config.yaml
objective: "flow_matching"
norm: "layernorm"
activation: "gelu"
fused_qkv: false
parallel_block: false
layers: 8
beta2: 0.999
adamw_lr_other_params: 0.0023
weight_decay: 0.2
Rows from block 2, named by matrix and row number. Rows with one number belong to one neuron. Each number is 128 + 32 x the weight over the matrix's rms, rounded and kept within 0 to 255. All counts start at 0. Numbers have three digits each.
# fc1: MLP up (model.blocks.2.mlp.fc1.weight, 1024x256), inputs 0-127
# fc2: MLP down (model.blocks.2.mlp.fc2.weight, 256x1024, transposed), outputs 0-127
fc1.174:126099098078164148112101114135128150156114061103138150140172124129109110145086172155184173152072148106105113097167156201129141092109198103121114141101113125087178079081126096131157098106128124137071150134161113096122084142139150133115114148107178115122069121100114083131126130165091092067121087140146106152159214085160127137100153142120107082142165148171122121124056099178119080114085
fc2.174:127130135138125112118132133146093138095123141161196168120068130115161209105176166142052111125127121166126151169154109093104127160095092120137101096131141137162070173156144121143149156095120143110152147129109135173100144133132146090131122088150083112107168148162115167165153148133117141153152169121118102076150066107132126181124090110103174159168086099097145131159186144135095148148123
fc1.175:116132103090148138129167122117087113127072117184104141117165088130086139085137106132169098143126111103135126166150093192215184122144126122149105135099137123159134114116178146114165138111181080109062158088194127150113068092108113099165120129108144170178214117136110130150087161131180102141127126136105110072136137128210079154174165093146144103114115124175133137153151133120183154135185
fc2.175:139145134106113172151137195102085165166187148127082109131083141089132095185107112128105160107144109115106173101131112133068127156113125122148143151119128109101106132096056167121170146170089170100142095163104141112129169107161145167162112108160116148056118209118124076112163153080118132109072139128189173121070145152076140141093116193122167119147142099026076145144119165116073144130103
fc1.176:189163161131186134114114141122178195134143127120141147121123161120142194109125113155124111090150085174113161134100160062101153190154104086147169168120132117090081157145115136095074107182114058111149118196140164082078074180136114072162129079084154167138115134128133135135118129150178142059116127142099142148102071113126148128160148158118106113078182148159139108154162094071154104056158
fc2.176:153118137100090102134098116148096101115101116102135097112101140128160167163072061112158226204109167170086147077088173119191099079137121129132138175197141126136138117094127052187115081085130086130110079105158130163199137094065196125115127134122176130120093035120083085112140114168144107170123157122167093080070127155149167182150159139157098118152140150052097145122130191150112116155148
fc1.177:128141124128120119145152101115123120105110108154092163098113142088158134170087179124130084097083117063226088150097088089087146140100168112159137128192099096122138110142150132070201126142116109103174135139128164091125057140143124168196136138176133162135096136138169132188117155137098096152128170082093149111195149111156160158096080125155105146178130124159157068109131207164107153117138
fc2.177:131103095069068143142159116093125100144125093164132121119104147115174104138099096212196144132155181110130092124100180098208106105148149141094096065199160128108189166179180143114109083113166066183112140156157149165080108135134089182107071121132133122163057108103107119106062064199160145193149220094116146090115145143113138194084098117209083150127120144147120155098047085102135155119141
fc1.178:112128133178138147123114101152122122137130136110145137146122177106109157122137151158124118151124160088132090126117140119145203152121134100156129141154120068131135132108174139080171201114089146105121141145164120147115093140125134133154151138147167119113130096197134150082169141098120129132150163118174154111181185116131200102138105086114084132188174126143136100153162140139108152131129
fc2.178:123136138092074131132132158077076114180086113117135079131087160096090186122078138103153119159118207148135078099120122116143145147130112134081128164149103147095109152152133143098062126119106091150143123133095119126144110080092122142114149159151114124162147109134115170113127148160096135088150158115124145123130157139137136133159145099103072119086165114147110128151121113190099146102102
fc1.179:158154081083045148101054123146145100102122150150170136113116131118097118132143115175125105157110125142133138128080122070145146207183109112106106126149124095125125136147128076134130095129123111155077092145122192188198091125118109125172147099151086199122124146116212094109094127072109146153122095105184073143119040115127093196122080104075092154162191146129163120167113133133131127124127
fc2.179:149152091185181148159178137132130116107174170138001135125177067167108052082107137163092154132177153115126054182165211108188070119174134149085128073121129089120099146132151180049109155146169159108152054125167108119111184123156088128093130155156080116096128105089141118170086148114122121183138111097181095175031136080132119099131211069047143110156148097093159208075127113126082085190134
fc1.180:110117164090113117188152085133083123081123148108160146088166070134155111132088100113113171085132117160135095148128125101194169132092081098061146181154101176117091124089113102071148182112095153130125172118180132134122133114151102139183133145070170153156113133108142141158103079101108161133144099147079153113084110205157147096098038090089134096117107147180149115073103094106142138174099
fc2.180:099149149158133129113143118153133128130104109132115128102150109126134119123139116152092166123113138106100122082126096117080150123110144107128136146084135150120113085113137137141125129133148110148144107163111130149117137131124170116122117115148139161103112106157120134133150157161149101112100125109124142160130170108116137140144143121122122114122126126144114121143122097128151111114128
fc1.181:130095164167174196161131141145166149113104074140135062160139117229129057149113146123132167089161094061142082186136117170100103119098230114142106095110143121119176136085140141127147098069175086113071051107132117143146075172167147109095151138117095130165160141103166109175106122089140097077147088110163093113072091161163144169122100092142094148183154125138106201122151086142188148149131
fc2.181:146172064107158107138179108155114139071143186114102110068076118039147188127157175135164158149121119174126160103065114111211137124117159106128152131112117144173116159192121113126103144117086165099124070172147079142083176097134051168158097090176154144087107111160089135075121167143131090115129184111098123171090107130105175132149135095074115101082109125136142033154080139135087137092146
fc1.182:135162116115107091083175141113122115135116121171122108139189156163145128085193140096081142141105113086094118130129164081203175134119171191079164132105096123100105050169117142062101171123167120141062152090129141147094090124183101147149188172090096084137162105147072107077150119114080145121122149189120071146140190175150123127102121065139161102148128115138131094085054059167127151117114
fc2.182:143159135140091086138103110117192114063102130103130120150070197132145154124152113150078095088194100145076149110083155154102140089091137095152146099142098124141089089118100142146158096152132145088184131104096162094156175136132130109084129124123164117041085117116128160190139120132148141097105085151104106176145134131072220097139129131069092091133119152136165141178172101125104107146127
fc1.183:097087121115116111112081130112126102172141126123118149140170118110119126107138130104153090145108135162156157124082166083129138129167197190109093161204155167060155165150110102067098162109103101087123113166114126068121147048127119192140105099114132170167108100140131170110205154045138116138135059123160072152151222150107160100150126139139148128154114138147119126136153156139122105142098
fc2.183:183141116067138060172127114094070114136118194121083161142151128066076077137163126048106129190169141141141170108150107131143123150151134137148095174127095134171091152139098122129155157204185134200113108089006131107095170129166095179109124134173069154147161124113153148124162141134096108077131092101102163152125152103180124117136143133127128129122076158130157110142160139077178165204138
fc1.184:193098101125111118174114166109143064112143116160117133131082094195108138070122075106129117070130084156151081113151126098150131168155118116103151191168134120127094116172110144159095119088097110163119163133129100102121116148121108151091172099082140174083110181096093077104124152106128101086148131171128111113075122084110099099138126134091046126132105097095095133101133048116126133152161
fc2.184:123103146107139145151132088154126165100122076099157108108127111144116119099124116142132134134165153144151164136118132095147126119089120113140119135181117102182123093125109116147091129142137105154111124130149130095138080114097107102137144084138101117072136145095174113170090135106143155117086165097084171148136155109118126143126107113120157115214130161106096096114148139169146124117131
fc1.185:096157097168171074096184155117085120160171127202105136079210126154127137115171153086122171182146109114199142110161124077090121170190073105161134077119137140161076115145110147134104168141111179116106171123110124066138127095155141164133140075092189181148122130110141109094150108130123081095151121167123152099123154090127118148144098066153101182146123135103166172133206103163126127135124
fc2.185:148109139113100190185096130154197126076107166070170115176094118077146150112054140171119104087101153156077147150084160153179120128059170120046125153148111136091195126107148093122132103148164078090151124132169145184084139115094115052092111174194060111126104134165098135131092166112138210157118113080155114116186097134086187062133197214118157077156140101169083121135084152097178172100137
fc1.186:095114112160063096121096159151096139230133170109084095096169079128051141110115127148179094140175140152087075130088204144114105192146153133156025174128095064134125119061145135210192186185080133172110116185089069174152077172178202146141140092106108097177079153129206166176111159139173041142251122140131101080134125102087086121119154091090169114143169164094143205185137071078070190120127
fc2.186:114135106160145191104138159137142198108171120122133151101176118203123138143136136136147130142076087136142117166115149084108173140128152120159126091154142142143178121112102120086128144098163119140113147109135169142210125110076142093097161136112157092174121115142135090131125099161119112170151154117042139101108091098128145110136111107100135091110122112147146112157075149143133135157128
fc1.187:122123157063158103132149135112157158102106126089143175141108064103145123086139136185148149198084054159100150128144122147139130170200170118133185149162138151147167133122187112160130131166138103130227178126124137159170103134100130107176109120125164113152130078139142193122144182181142141122137152173157108170147139102160181146184120151076110111109167050156108121166103148127133142111109
fc2.187:098136158099118105137137121130136138143136113107112136165165138150122075195106126128120084124136154138121109129096123125153110086120110146120124075150149128113162103121112164146126122158115102134091102129102122129113148154064131136150117140104080132142031156101100114132160109165095167120152100095115085140111102112143139064114112118144172151123170115123089121079166169134132109138106
fc1.188:124151116083117084170111123076151124110101078116088123116136097119110135143164108119146090140149058131116133150091101111073108094099059126110156120167117123108108149161173122116110107127122140114129139118128137110121122092161156094173139136135076152167092183137115119172143114130133142161144183137093075141123107162132122111151153133114086106165110151147127210164150108129156171114125
fc2.188:106147152143123164126119125159130160161191131129110127087170158103141127132104137167141087144148130097121136113112130142095096177116105144122129162143149140112117161134133057108115211119092129127141111146159138124074155145095167103128091179059128144132170113088141104093111152111159118051038146116172131120149168092101146139132092136169165167122161095094138129194074155120191147113099
fc1.189:045091087128126107176102124124133130166099123100137091132100078186103140098114150132120138081091190146122158118162140075119135143145140132171120137134136109083124170128133127119126134140122139067053076108107172079142167124141120142109110150110145128175095163121134101148136129095111154167122112146150125160144180155104099156110132131167168105113143172121121102190151121129134186176155
fc2.189:117088102139120134141114132118106170122131156113125133140184142119125122102125103117112120129108148144118135108144165078109134133120121126127158153124129092194120102136102081137145153112135079168088073128071084139150167112136082119119126104154097132120148123121145137133164138165078145139118117163156154114125152175135127150122114091082134148111103117149118138099083140184138156083128
fc1.190:113136104156172135101110162156111095144096172165187107144155104098178102084149178079094175155134115097097178208078095140061096089123134125136141160142094052129121086132165175080135121061116104121176136108115118070164123141161104127122137121137094133140164147094178143087180189120171100095144125161142121121095195097173183115177136151090177146102120130112134108125124144097093090154109
fc2.190:113118138092170147126112160137084115101081108144151128110135144112137117116127130148117129105141116131137148123139155118119113130123120111152139137135135129140097163082163125143116140139121115131121099132142134117146100138115136133125118115104122152136110126119111130132142129112139139102112120160120169119109127117138163160098161108107131109142141143110108120121124134150116138140112
fc1.191:123148098133108123166120137163152139186110130120183163143129150110107124100115147145134163136161123110121150091103103118146122163121096109144141180104086101098146073140149129090107173098115135132093140111097119123144126134135169164128143141100148150154144108128088125101091164160099132148155146138148178178147186122140160137148111130141141152139131142176156106119128144144153111135107
fc2.191:101121143084078108107115148122098100129135080085158140122114168111146141113144109115153078153142122143138138116125107103136102119083117130138140136145139103098133151104120118101122137088125118133129114102122111119147115118107137129113144136151125109165160131130096144129154174130147139141128086162142116105139142154124117125109092087088141149097143131118108124129133150097127099157094
fc1.192:149160122160128095097173143166125147101061156084174139133174142114102146064161084098165132078115131182135116094121146103167175130112086094154089127096149041151110094110086062081154131047102109137052159150163083088095139195077105160152165150085123162068132115121097168143104115112136124121169156115113148073138141128126149139127184129138092104078120142114103115135153037186134188102106
fc2.192:147123151107126121137131142111108144146143134129141098146130131079130190140144111137155132132115171071093091131095125060131070159146149134132150154097164153165151133138095156107147082137158112130153123146156093113146144105127150128154143116101151122182080120135132147086084107191110160151077155133107132128149200125199097101135147143145123179160134114111155138072104168101158138185090
fc1.193:102125076079127105153133129120090159072095124165121089142110115118105117123129141135104080141108137104116153123146094157110144085131164113176156014097118109117140116157140132121126137121074146119154142106122152141111101113114135121137158127098144167169109149128159144155110140078106133088155106128100109126123142083120138121120144108115115151136137126132143104055152148102123113151064
fc2.193:108130169112174130025089171094159114161134164146148141111146139118131171177087138152141228123154150080136114130100119131149102159140100129097105153162150153116067144134122145085153137157193142125107087138150069096148071198165121204139103149157077080126144076094120124041164100142127151165131165106151173165116088118150107162078139158148106101095099098155109138107133166151107106131132
fc1.194:201166136197166135109138123119131156086070106079123088169143154167116149137140138142129157175120107162106123143127129130103141141127150099097123106149115124138123162131149141143155180151151117112126159200150137238138159171089122152136121106165152121152116093146143110125134157068166174139142113111123103101153155147139125063130136130174142125091137174147132128122125137102108140178162
fc2.194:123150111086142085050124118120162208213134149102107091122123156040158175102105121088100151107181096135135140127141076176127116152166122174138121122059131135105132143119162169130093094162134132167154109125106108081101112131150123072131097165096080154133164151102117131166133081186178148112091138091085109176120093106136149176143069171126158160124121021098095109125102098139159134087123
fc1.195:151151143134130100117126123114084156127134122141133131121121087127158122121137134165144090156130077131108124124144145089104154122121148115130103128114132153122123116122119105147103112144120142090151126120078118128144096157098164113097125127090144150113110144150131137133137121105159119106112115111148102135110082135108151118129110125118081146177173103115107119140129091126104130092128
fc2.195:129140124143134117102134116137111109147150134134104161108153140129138116111162141127156102171142119132138122125117165095141151106133127127167115122149149162106117165117126160128117124137098143137140124120102154141161104145096140094139128138155155166141117146133120130148136128140143133118133122123146123145120150140093086136129156140102108126139130129117099131123116127129129157123134
fc1.196:159105196141087063095181095130202160102146156173180130096149120149194156096107143119162127057102064135214142182100109105166141086178172084100112061126179154214147089083102138204131189125152096133126147096169144140101192154137056115124157124122162140154155074138147129077103148119143084169100099128149154081128111085141120142070167151141064087156083136073098136074114116129134119166102
fc2.196:115133112182152150129154112153157169111078109147151132193116119117156067130091058126182108074127121183113188175204105135191144144113129115091081130067117161111153192080100078116149119158130123113129112116170118055119173180084124068078141159122126171031172153217148073152141158157156041149047133053103074137131079154103151143188167147088174076148128184156064103031167105169169091151080
fc1.197:135133119137051066118112125123149095164086151134113100105117116062063131087091063144152082093141091105126113105098160159165151161167109161164083149090150112132100172128051180120005142179223136067109132123047105137102136163146174109170104077000152137093093119166137149116056071151160160112070115138167107127138056116113149073139149123090126057154090111103119104136122131086131204185156
fc2.197:145142092109099159099116090075134144155071140094117081109164158120167120110180091083204128108105185132152143168155142182161070198121136073224074129178058077137164117190073113100116164162111138133080144131106105121095124091077139133113107146181154116128096153118100141189064078090112122147066098087135171145205125127107101145101146115114162110146068083109036086133119142042151171109171
fc1.198:107113144125058076113118135099146103105100094127163114145123159113110133077123144082123127162119084111099133134092123079098129155149114158116135126140087181135122088170130153100095111109114122133139129118144141086126139133143105126178102154112071121102098123130124160153129077139124153108066147197104085103158117160096166125127134114116110118141168114119165150119142123122113112137087
fc2.198:139104129169143139125093147122117127183163145071107090140198142109096129176142054128149120189200128159109167093135168104119104123108127102131123177143120138110089175131105114143089155163103171104152118189121168098130154143071166140111104095137100130119145141086119080125150146110144101114124090089154184112091119117156166153130114156094126156118106095129064133176123146101144134143133