config = dict(
    arch='uvit',
    model='image flow-matching model',
    dataset='telescope images of galaxies (Galaxy Zoo DECaLS)',
    train_examples=22083,
    image_size=48,
    horizontal_flip=True,
    conditioning='none',
    objective='flow_matching',
    cond_dim=128,
    logit_normal_time=True,
    norm='layernorm',
    norm_position='pre',
    hidden_act='gelu',
    mlp_ratio=4,
    head_dim=48,
    fused_qkv=False,
    qk_norm=True,
    parallel_block=False,
    inner_norm=False,
    drop_path=0.15,
    patch_size=[6, 6],
    layers=8,
    width=256,
    positions='sincos',
    init='lecun_normal',
    residual_init='none',
    optimizer='soap',
    beta2=0.999,
    learning_rate=0.0016,
    beta1=0.95,
    shampoo_beta=0.95,
    eps=1e-08,
    precondition_frequency=25,
    max_precond_dim=1536,
    one_sided=True,
    adamw_lr_other_params=0.0023,
    max_grad_norm=1.0,
    max_steps=22300,
    batch_size=128,
    epochs=129.3,
    lr_schedule='cosine',
    final_lr_fraction=0.1,
    warmup_steps=2230,
    weight_decay=0.2,
    adamw_weight_decay_other_params=0.05,
)
Rows from block 2 of a small image flow-matching model, named by matrix and row number. Rows with one number belong to one neuron. Each number is 128 + 32 x the weight over its row's rms, rounded and kept within 0 to 255. All counts start at 0. Numbers have three digits each. After the name is the row's rms in percent of the matrix's.
After each neuron's rows are labels from the 100 images, of 14976 (inputs lightly noised), where the neuron reaches its highest value: "patch colour" is the nearest of a few named colours to the mean colour under the peak; "responds to" is what is common among them. Only what is clearly more common there than usual is listed. The data: telescope images of galaxies (Galaxy Zoo DECaLS). In brackets: how many of the 100.
# fc1: MLP up (model.blocks.2.mlp.fc1.weight, 1024x256), inputs 128-255
# fc2: MLP down (model.blocks.2.mlp.fc2.weight, 256x1024, transposed), outputs 128-255

fc1.183 100:113081115069091208179113112152160091145124161124144107123158169095080096104186146086114109075127128115174075085109126159078103104146135128094133122138140148097103209108113133085085140167077083191106088141159123131124125103055138140196083126115141196119124124096103067107158126120078166152160121120152108114056146130097203103171132107126099104143093125124097146127132124120174170101130
fc2.183 109:106137143061162078127112221119145094098084098142118108129168170085128138145118122147123138097073133084120181095066163168168160124102166105052099130074140126135186130111114119131088160119112130145126100117120163088133082105124126090095070100103137171119156141075097054141066126137082099194091165103115103143201168188134131138157137135169071112136147122178114123151078096164112140115172
patch colour: grey (77)
responds to: edge-on disk: yes (50); roundness: cigar-shaped (29)

fc1.134 091:240139133115090185126134168085052140107161168136141167105106162105131140125095097181131087092172098090090114071132151131141098105124128140132138127099121095101064174105145127148066147139145149145056133134189177074142083129118108109149161057141142130144100158079139165150098121124094076135083175146177123103111134119143123173132145069117062188095060104108075137143087136169178150127161
fc2.134 082:150212088149151079168124130176152075088138130165157174082160131112104148180134117043078072164102137149148159105116181109124136143173197135163144118213098114173154108157132110101153120119129197155140142115121135119161144112146125120095110162140102131124199092101173095090181108133147147166106149114121140108112130140089114133071061138127107109139134162158151185202086110152103095088162
patch colour: grey (50); brown (31)
responds to: edge-on disk: yes (30)

fc1.601 097:108140118138192148128093161057161133160100167135121153142112158125141126164120121086129145109138142140122166123148043150181110157132126088077097110126112145101135125112126082105126086120115125142197117080085188106145169171141100120146171144067111099105094162154119102095062053070117115090103165103101060129176150110073112106097120115120069113141148112151110084148142150157077167106182
fc2.601 091:137096110103096129134126126147152129116129136115121115185146181137154138114105076131138097127109124087139091169082247209080122146138169167187163125126113094144097205169092120118114131105094085124089112183149123184155107115098031175084132146185167158159169110104159148160139139126108185116121062111199174141107131147171139105188154150152191126095116176132137159059103133097141065117096
patch colour: grey (46)
responds to: edge-on disk: yes (30)

fc1.617 100:097113078152126084123073119087122103051154132101179153145178103094131102141120157098095127157103125132154168113154151099127165208109070099114133119171112143078155136135101142099100075104126089108082124132137111124125106169143138145105110099110133088095117137114140093150124153183031131166140153148128174191084153122086120199127071116144101174138178150116131144126139175111096155060117
fc2.617 077:148183138153162136160129144147105131165085081153146103071162102103127092138090126090135158140141184111164130133140193094161184174116065126186164148131186078102079091142133106077133103109135125135150138170098141128113124118088085118121081130087130147114083115143109144105110155151076147113145124124114145173149199095083150114138130125109119176152147088131127120143112144069083135159091
patch colour: grey (71)
responds to: edge-on disk: yes (32)

fc1.371 097:116144131141125162099098138077176105022146101140191157174063110054089178055140115148162103163118132155112201140106075112167115155144170137135116149146153064137164100073130115125127135085150096097105185087085149092146161137123111112131115120117146150115095122119113128123146113172104136099160133097113143130165150107126121120136114165169142102129103079156158165060139125089120125087148
fc2.371 109:127119133119104093135160080171094144201098138124080093111147181094111116147104114122128138144134112138143142087142163112149165146131098136127153132099123147116124106190134139105121060156103123146097103101177143151074105086107124133166109138148101139161160114134170155148125138187107110107127135154124139148086108132146139175081122097130103139159136247095106139158115145224123126143103
patch colour: brown (37)
responds to: bar: no (30)

fc1.477 094:198114067146150099138092133149158090181145154108140105147169086123106127123116153134140129101099175126141087177133119179117141136125110118175107148168122180163065135157125187135089111153143143117192097109130133161130092124148159136165083113137151139182130112151117097107125116147131120123101154116179187088072159109180188055116128117059120097124114108158172122105135166083078142136182
fc2.477 103:152131081115094118153158143078051143165115098104058116113141112135061104129124064124157155117141108161113152084128131110065082173069102116143114159107063074088139141129108085121083055139102061129158056099116099121170159148128162114143096138042064102169137100122104111151100159159124066100190100119131136116093103130126126134066175167110146100111109120132102083162126127142102129125126
patch colour: grey (56); brown (36)
responds to: shape: featured or disk (62); spiral arms: yes (44)

fc1.557 104:161151115126146166118142102111159115196166175172066130116146115086092168110107136137135101134095118185131121116166173103115083136085215138176137146109128078119134133080154135161122124137138144090112161178100146133123137121168207128160167135143122182109127180131081092081151091173131140137139102115102122029139149138089160150095190121121119134087153117138134124152152212133190106107114
fc2.557 086:166158084118119150136099144120120166122126117144119110118103144143110090171106163137183124202130150146144112141218111127145142144121130140116124117127155125133185089107172111128109088163096094088160114207133072127134102118177144178130088096133152093162167132076061106100089103146062146061113049097165094116094155139171111145106168065156136126171126091146155107127115084092105048108110
patch colour: grey (54)
responds to: shape: featured or disk (72); edge-on disk: no (69); bulge size: moderate (37)

fc1.641 089:125199132098121200107141083120112147158102147141109125155166111126184119146125210119118120140140162155168140167162144119167157088148164170120120146111122146169097126105130126142176137210101084055087117121119117159118104168135168172148076186125156120097138107157114083088122130152107149106175056124101089061114185166135156142139121133158166090115132097108129152197134195150120125095103
fc2.641 085:113075141168061153154067156109128139122084140147104176148117103128092106152096125079169119075111150217137102168118163133135120136114137177118149214123119101078107118074078132112087098094148118114094202163148105041134072156107146150098114130160147093107157156143115119056147076157073180163149153138124110158078112111105188135148107175145161134133113189133091115114110122081141145103151
patch colour: grey (81)
responds to: shape: featured or disk (60); edge-on disk: yes (48); roundness: cigar-shaped (34)

fc1.323 089:208154119109144115177064162153113165125110141164125113117086090117139145157123099136130110088168138160070158087112098161114174042108132115131066126087140062146118031191130135121118174131146132074109124137112130083153105107159161199089101164138193131184110161176099033073115172163150106080119074123149151117125148160154153070191205106142079131101123133134096109123167133068152144055110
fc2.323 071:116095117141127153143091189115120154123081078111048119154106157107092150073092141154190101114176112184163120175189092110123115115078124143129083165086196094113146095135137110111166219103132115122151141108119063106104119144162162186048155098133141127158113119160144118095127157118140115140112083103192044121145186158139113120178161145134116130153182102208165082077145147100114122162161
patch colour: grey (51); brown (47)
responds to: shape: featured or disk (65); edge-on disk: no (55); bulge size: small (32)

fc1.153 099:115142086155134095141099110129053112119158167159130023137135118130167102202111144069141132103113080063145129113145121164082159089178080149161176107108185197096151122168145075176137144114150103134112137091089108102152110162164118151144124094146099123155194096106098081107140074104158142113083143113145094081128133158123122129071174085118121142162121138147137109168172119129169085152133
fc2.153 086:118097119127098197140159131104137145159106159132100197142075134124102202078172160098128132076156121103134152144170135129058156149090160083135113134134095086137053139159117187162161112098061119122140127183152140120115103110089164145151117130115114156111112072098097154135076156153106103146173124156061145123113118088104119113178124143087108088141169124114133102131081108158124169106117
patch colour: grey (52); brown (37)
responds to: roundness: cigar-shaped (32)

fc1.763 109:113154105095136134136107137109127090172141143120161169154153192123085115101188139086185166141129134155085127054128142125140115126105178145066155114129142149094163222114115115148108169183088130108184091155133108135149168113127114154113080120113128120119090185140098098074124126178126089128119079103163162166110160156087096151111105092161113147118114153115102137053112113097061174115138
fc2.763 107:125082108143181126184092117163105161123100161143136147142130150107137186064072124127058081098067171178085168156077135190122125110086146140120116183105112150102154142123145114095074143120113178137147130083136099220117184142168152086077100207107180134144107143118107138181084139155189125179079117136131130172106165125125110161094155141153148191100137114183155098079137095138105137116103
patch colour: grey (64); brown (32)
responds to: shape: featured or disk (62); edge-on disk: yes (32)

fc1.764 103:210088096140125181117113084124153162133143151158097142096124096024135088100101114033169128163102109079071102099101101153108150156109095171185172098131104114122100076119160078085119085099049163171157138107088099141095147140199114175122116132124135118131160085106132175170120110129188117139052076152149173142083139115080162156143113119165164123135094120110185116163175126115090098142130
fc2.764 089:141144137112163142135156154088133136086145132061153090163098174147107133112136141087172125127165121138146141145118113106160175123116143109132151165112118115125161129123128125154177134116170163150104166085123148129225120079080174058167086100154045136139075172090196084074139107124112163115184192144147094135147089138173089097183136174096152122093182138204072129116112082141145169161191
patch colour: grey (64); brown (30)
responds to: shape: featured or disk (81); edge-on disk: no (72); spiral arms: yes (57)

fc1.345 101:130112115104180167137143081157098206122115155140135095106138137121118170155084132134157123127100184156173102145156154144125071175101094168165110128059123150141116143143097120199128127026113157134146141098137108191117124157109091178094124162095167106165151160090118170108148103101146205056073129101086169102103113170135137079124141148177089093091083149141135147122149054122167106110156
fc2.345 112:142120093165127118106136180122180070088146082095114155122144132160152059124155173112078100162134152135094113095102110099154181052158132062130134134119114198103173137118155094067155111169125105141121139165119126065207143089141140108137123149105083206104107091141131112110120095113090096174181119154176081122131137073123173188112120137107164206147179103122140083139139203128096108146108
patch colour: grey (54); brown (43)
responds to: shape: featured or disk (69); edge-on disk: no (60); spiral arms: yes (48)

fc1.755 098:118228165105132154130146098147086098151099155142116107152134061113134092136183211085155096133084133193113112196154134128121080128187173173147100131119127105089106129078109078115169168099118098062108117134128165184098128140141114140100171167147145106160145112144149088090095123191118145114178100112117126125077180133110115090127109109102128113107131155102098153153123166128101140094131
fc2.755 115:104191127134126080166158155124084094143172179065129152145078104102082131034128120178129132099079130122081106148128148084130077167119111167128102166111171144171131142108097230150156121119101098117171117120185164045172110143157088097097164121130165088078118148112119087081151156207186123152148133126131057140093128106130135126127149175141156134105153106167118096132126098086112091071186
patch colour: grey (76)
responds to: edge-on disk: yes (45); roundness: cigar-shaped (26)

fc1.517 092:130090128156094098192112114093098106085187096182086179114207182088146204158118137145158098095130143098134187098076154143119090172159113102108088107124129106123123138143132148116135142130148096109105109162079173126087135074161114104176143061063138153146152132101102118169120100105113089159138168152119135104169119110151209141122154139156083138091113112138127114188203135163184157110150
fc2.517 112:091166143132161133123102084218121130136130141119158090083138095168082135086123096110089121108117161197146108127086123128176157116119137151161155128146137175125160139160088155142127123100125162160151138095148102057123125136120106157092109118183140099153148140125140114067139149084132138148119150095191099149092125111163110128137057148178174119125117114185133124071070083088114110096126
patch colour: grey (71)
responds to: shape: featured or disk (68)

fc1.695 112:108101129112136097146109137099095145118193151118117107131158144141124158149072140100151103111169161179164146193122135151131064140148162159151145060128085152137151113181153100161142106128103176110079087117117147149150150184224100069111044143130161118072099150164149106146105102141147076168102159221147128111130092128079140110175119077110144182146193105122138127124137122130113108110133
fc2.695 086:163123050153095082108138153154119090122166164128121127129147090163132213111098122099163102095099109175120097164109176186147059089111132134104177098168155125086121142122154124147139134100142165119094105129127101161109145199181144086080104051139173137120118147171213157128123093186122175106155113132129108141150126149068136128121181131121187172117153130093147094115126070081129133102154
patch colour: grey (95)
responds to: shape: featured or disk (72); bulge size: small (33); spiral winding: tight (31)

fc1.280 093:096072100117116142152107148094114160183115102163173159116167102085105113157086180124174103159117101127124096107082114074115117140116113130105158131127103108141108062125113166175175134116152160144152125132182132152163105152148097084143184087070093065097112146142148054107122097083111173151122145169096121154093151091113113049201171102169109162139128144156164125114174128153159124113107
fc2.280 095:158130120126141080122175060153125090093106157088013161094139067155100141123122127172124186147172108151148177157167158081134153117077121118133128142114145107149147102113111111073109097121160086102104097118135125163077099082150209122101136107133100227153132174123120164216147151142089073115131163098111088088092117128070178168056096123106176122135082090157120119136088158107113147127091
patch colour: brown (44)
responds to: edge-on disk: no (50); spiral arms: yes (39)

fc1.444 093:101176114123077109121090093151110144102084099162198126099149083158102104149089109155081148113190125132135130125067062149162138145126130128101091105111103099059141172138138043069103126131112175122052130087150107056128137130140131118099162070165132115121103115135138043092052169137099139124101111140079084153189163108107080151153149090138115154085125101139127115118074110112093186087109
fc2.444 080:110106146134137178150082160137123156128110081161162178133089152148138163120121068169089109128134166131136094139133113139105139148090141109101103107063142151156110135118135089140167054151137207117111159120152047163093170138135152168080108165164087112114095144161165158109109156132162174173165093137061063134120147124154140122120062116103123163105197056162184136086088104162135138133171
patch colour: grey (56); brown (43)
responds to: edge-on disk: yes (35)

fc1.194 085:057129094086158113150183166155187143132170142147164148170079127129181101093144151089128072100107154090118168148167156118129111099186078176142113118138137134141100158136101163148114142160157142179087165094039120127110119116167129110137179126073161191149149136148154125169184149105096151092159129118128133119122089155096150076140113153161136147153167153145201114115159124139149130101117
fc2.194 098:126119139138156131122080094099071113103099131115142131110134151095154139152140114172128088116133147150138135147121113143172139125134087092135157130108123123120157141155102161196129092072066069095146145130122182087161141150048181164184117188190153142085174062068122135133103133137173152168140134175143119133168131152146079189118105105101133157154101111125105140157089140142161079090130
patch colour: grey (58); brown (33)
responds to: shape: featured or disk (62); edge-on disk: no (54); bar: no (34)

fc1.490 099:069156140165135117161082034128154127105148154139120065162094150177146115123163095127092109136098117162162135111164163098150077135080165149086186083095098192190171096084142152102130117103091105160140137066085091135138155147128128112117108162092119112105172154061149102122192142120102153044159137104141124159130150135167125135159184160155193116117156095070137101117112153111198136069116
fc2.490 106:130140110094110093158159085118078103118157071138120131127123144103129114157098102060088128106134157107140202166177123162131115111106126130086186161148135091134130161119113112148122172163126126062113086173143139138157110169087112107175158065099132136141097085096108102144129114147163170115161110074117165126090108078101134166208154110173177132188142177116131187026188160081118130083125
patch colour: pink (61); grey (29)
responds to: edge-on disk: yes (25)

fc1.45 094:081191152094139124149131126121100127109181118115192148153114155121150189064127062101151157108146088084102139062118114148092108110103148121051139066080125112098143134074142082105074129196113100091103165132081146105180119065139180074119109089151098135089100120136130148156122160203118108146116110091111111098101069079146138166159116088155111146108180096116150102144093138179108144111089
fc2.45 094:110123139167162061160171123104170115115112086122068157125038140101136092148119138138100099148081079128168165081091113127079135115126110107154097113149140109115150144115119115113107090153104103130126135144122068123117100145147156091116077113083125132117129104102153126100117134093146113112109116120149140133071100137092080130105134150119131145156156103105155180112160136114111148109223
patch colour: grey (68)
responds to: edge-on disk: yes (38); roundness: cigar-shaped (28)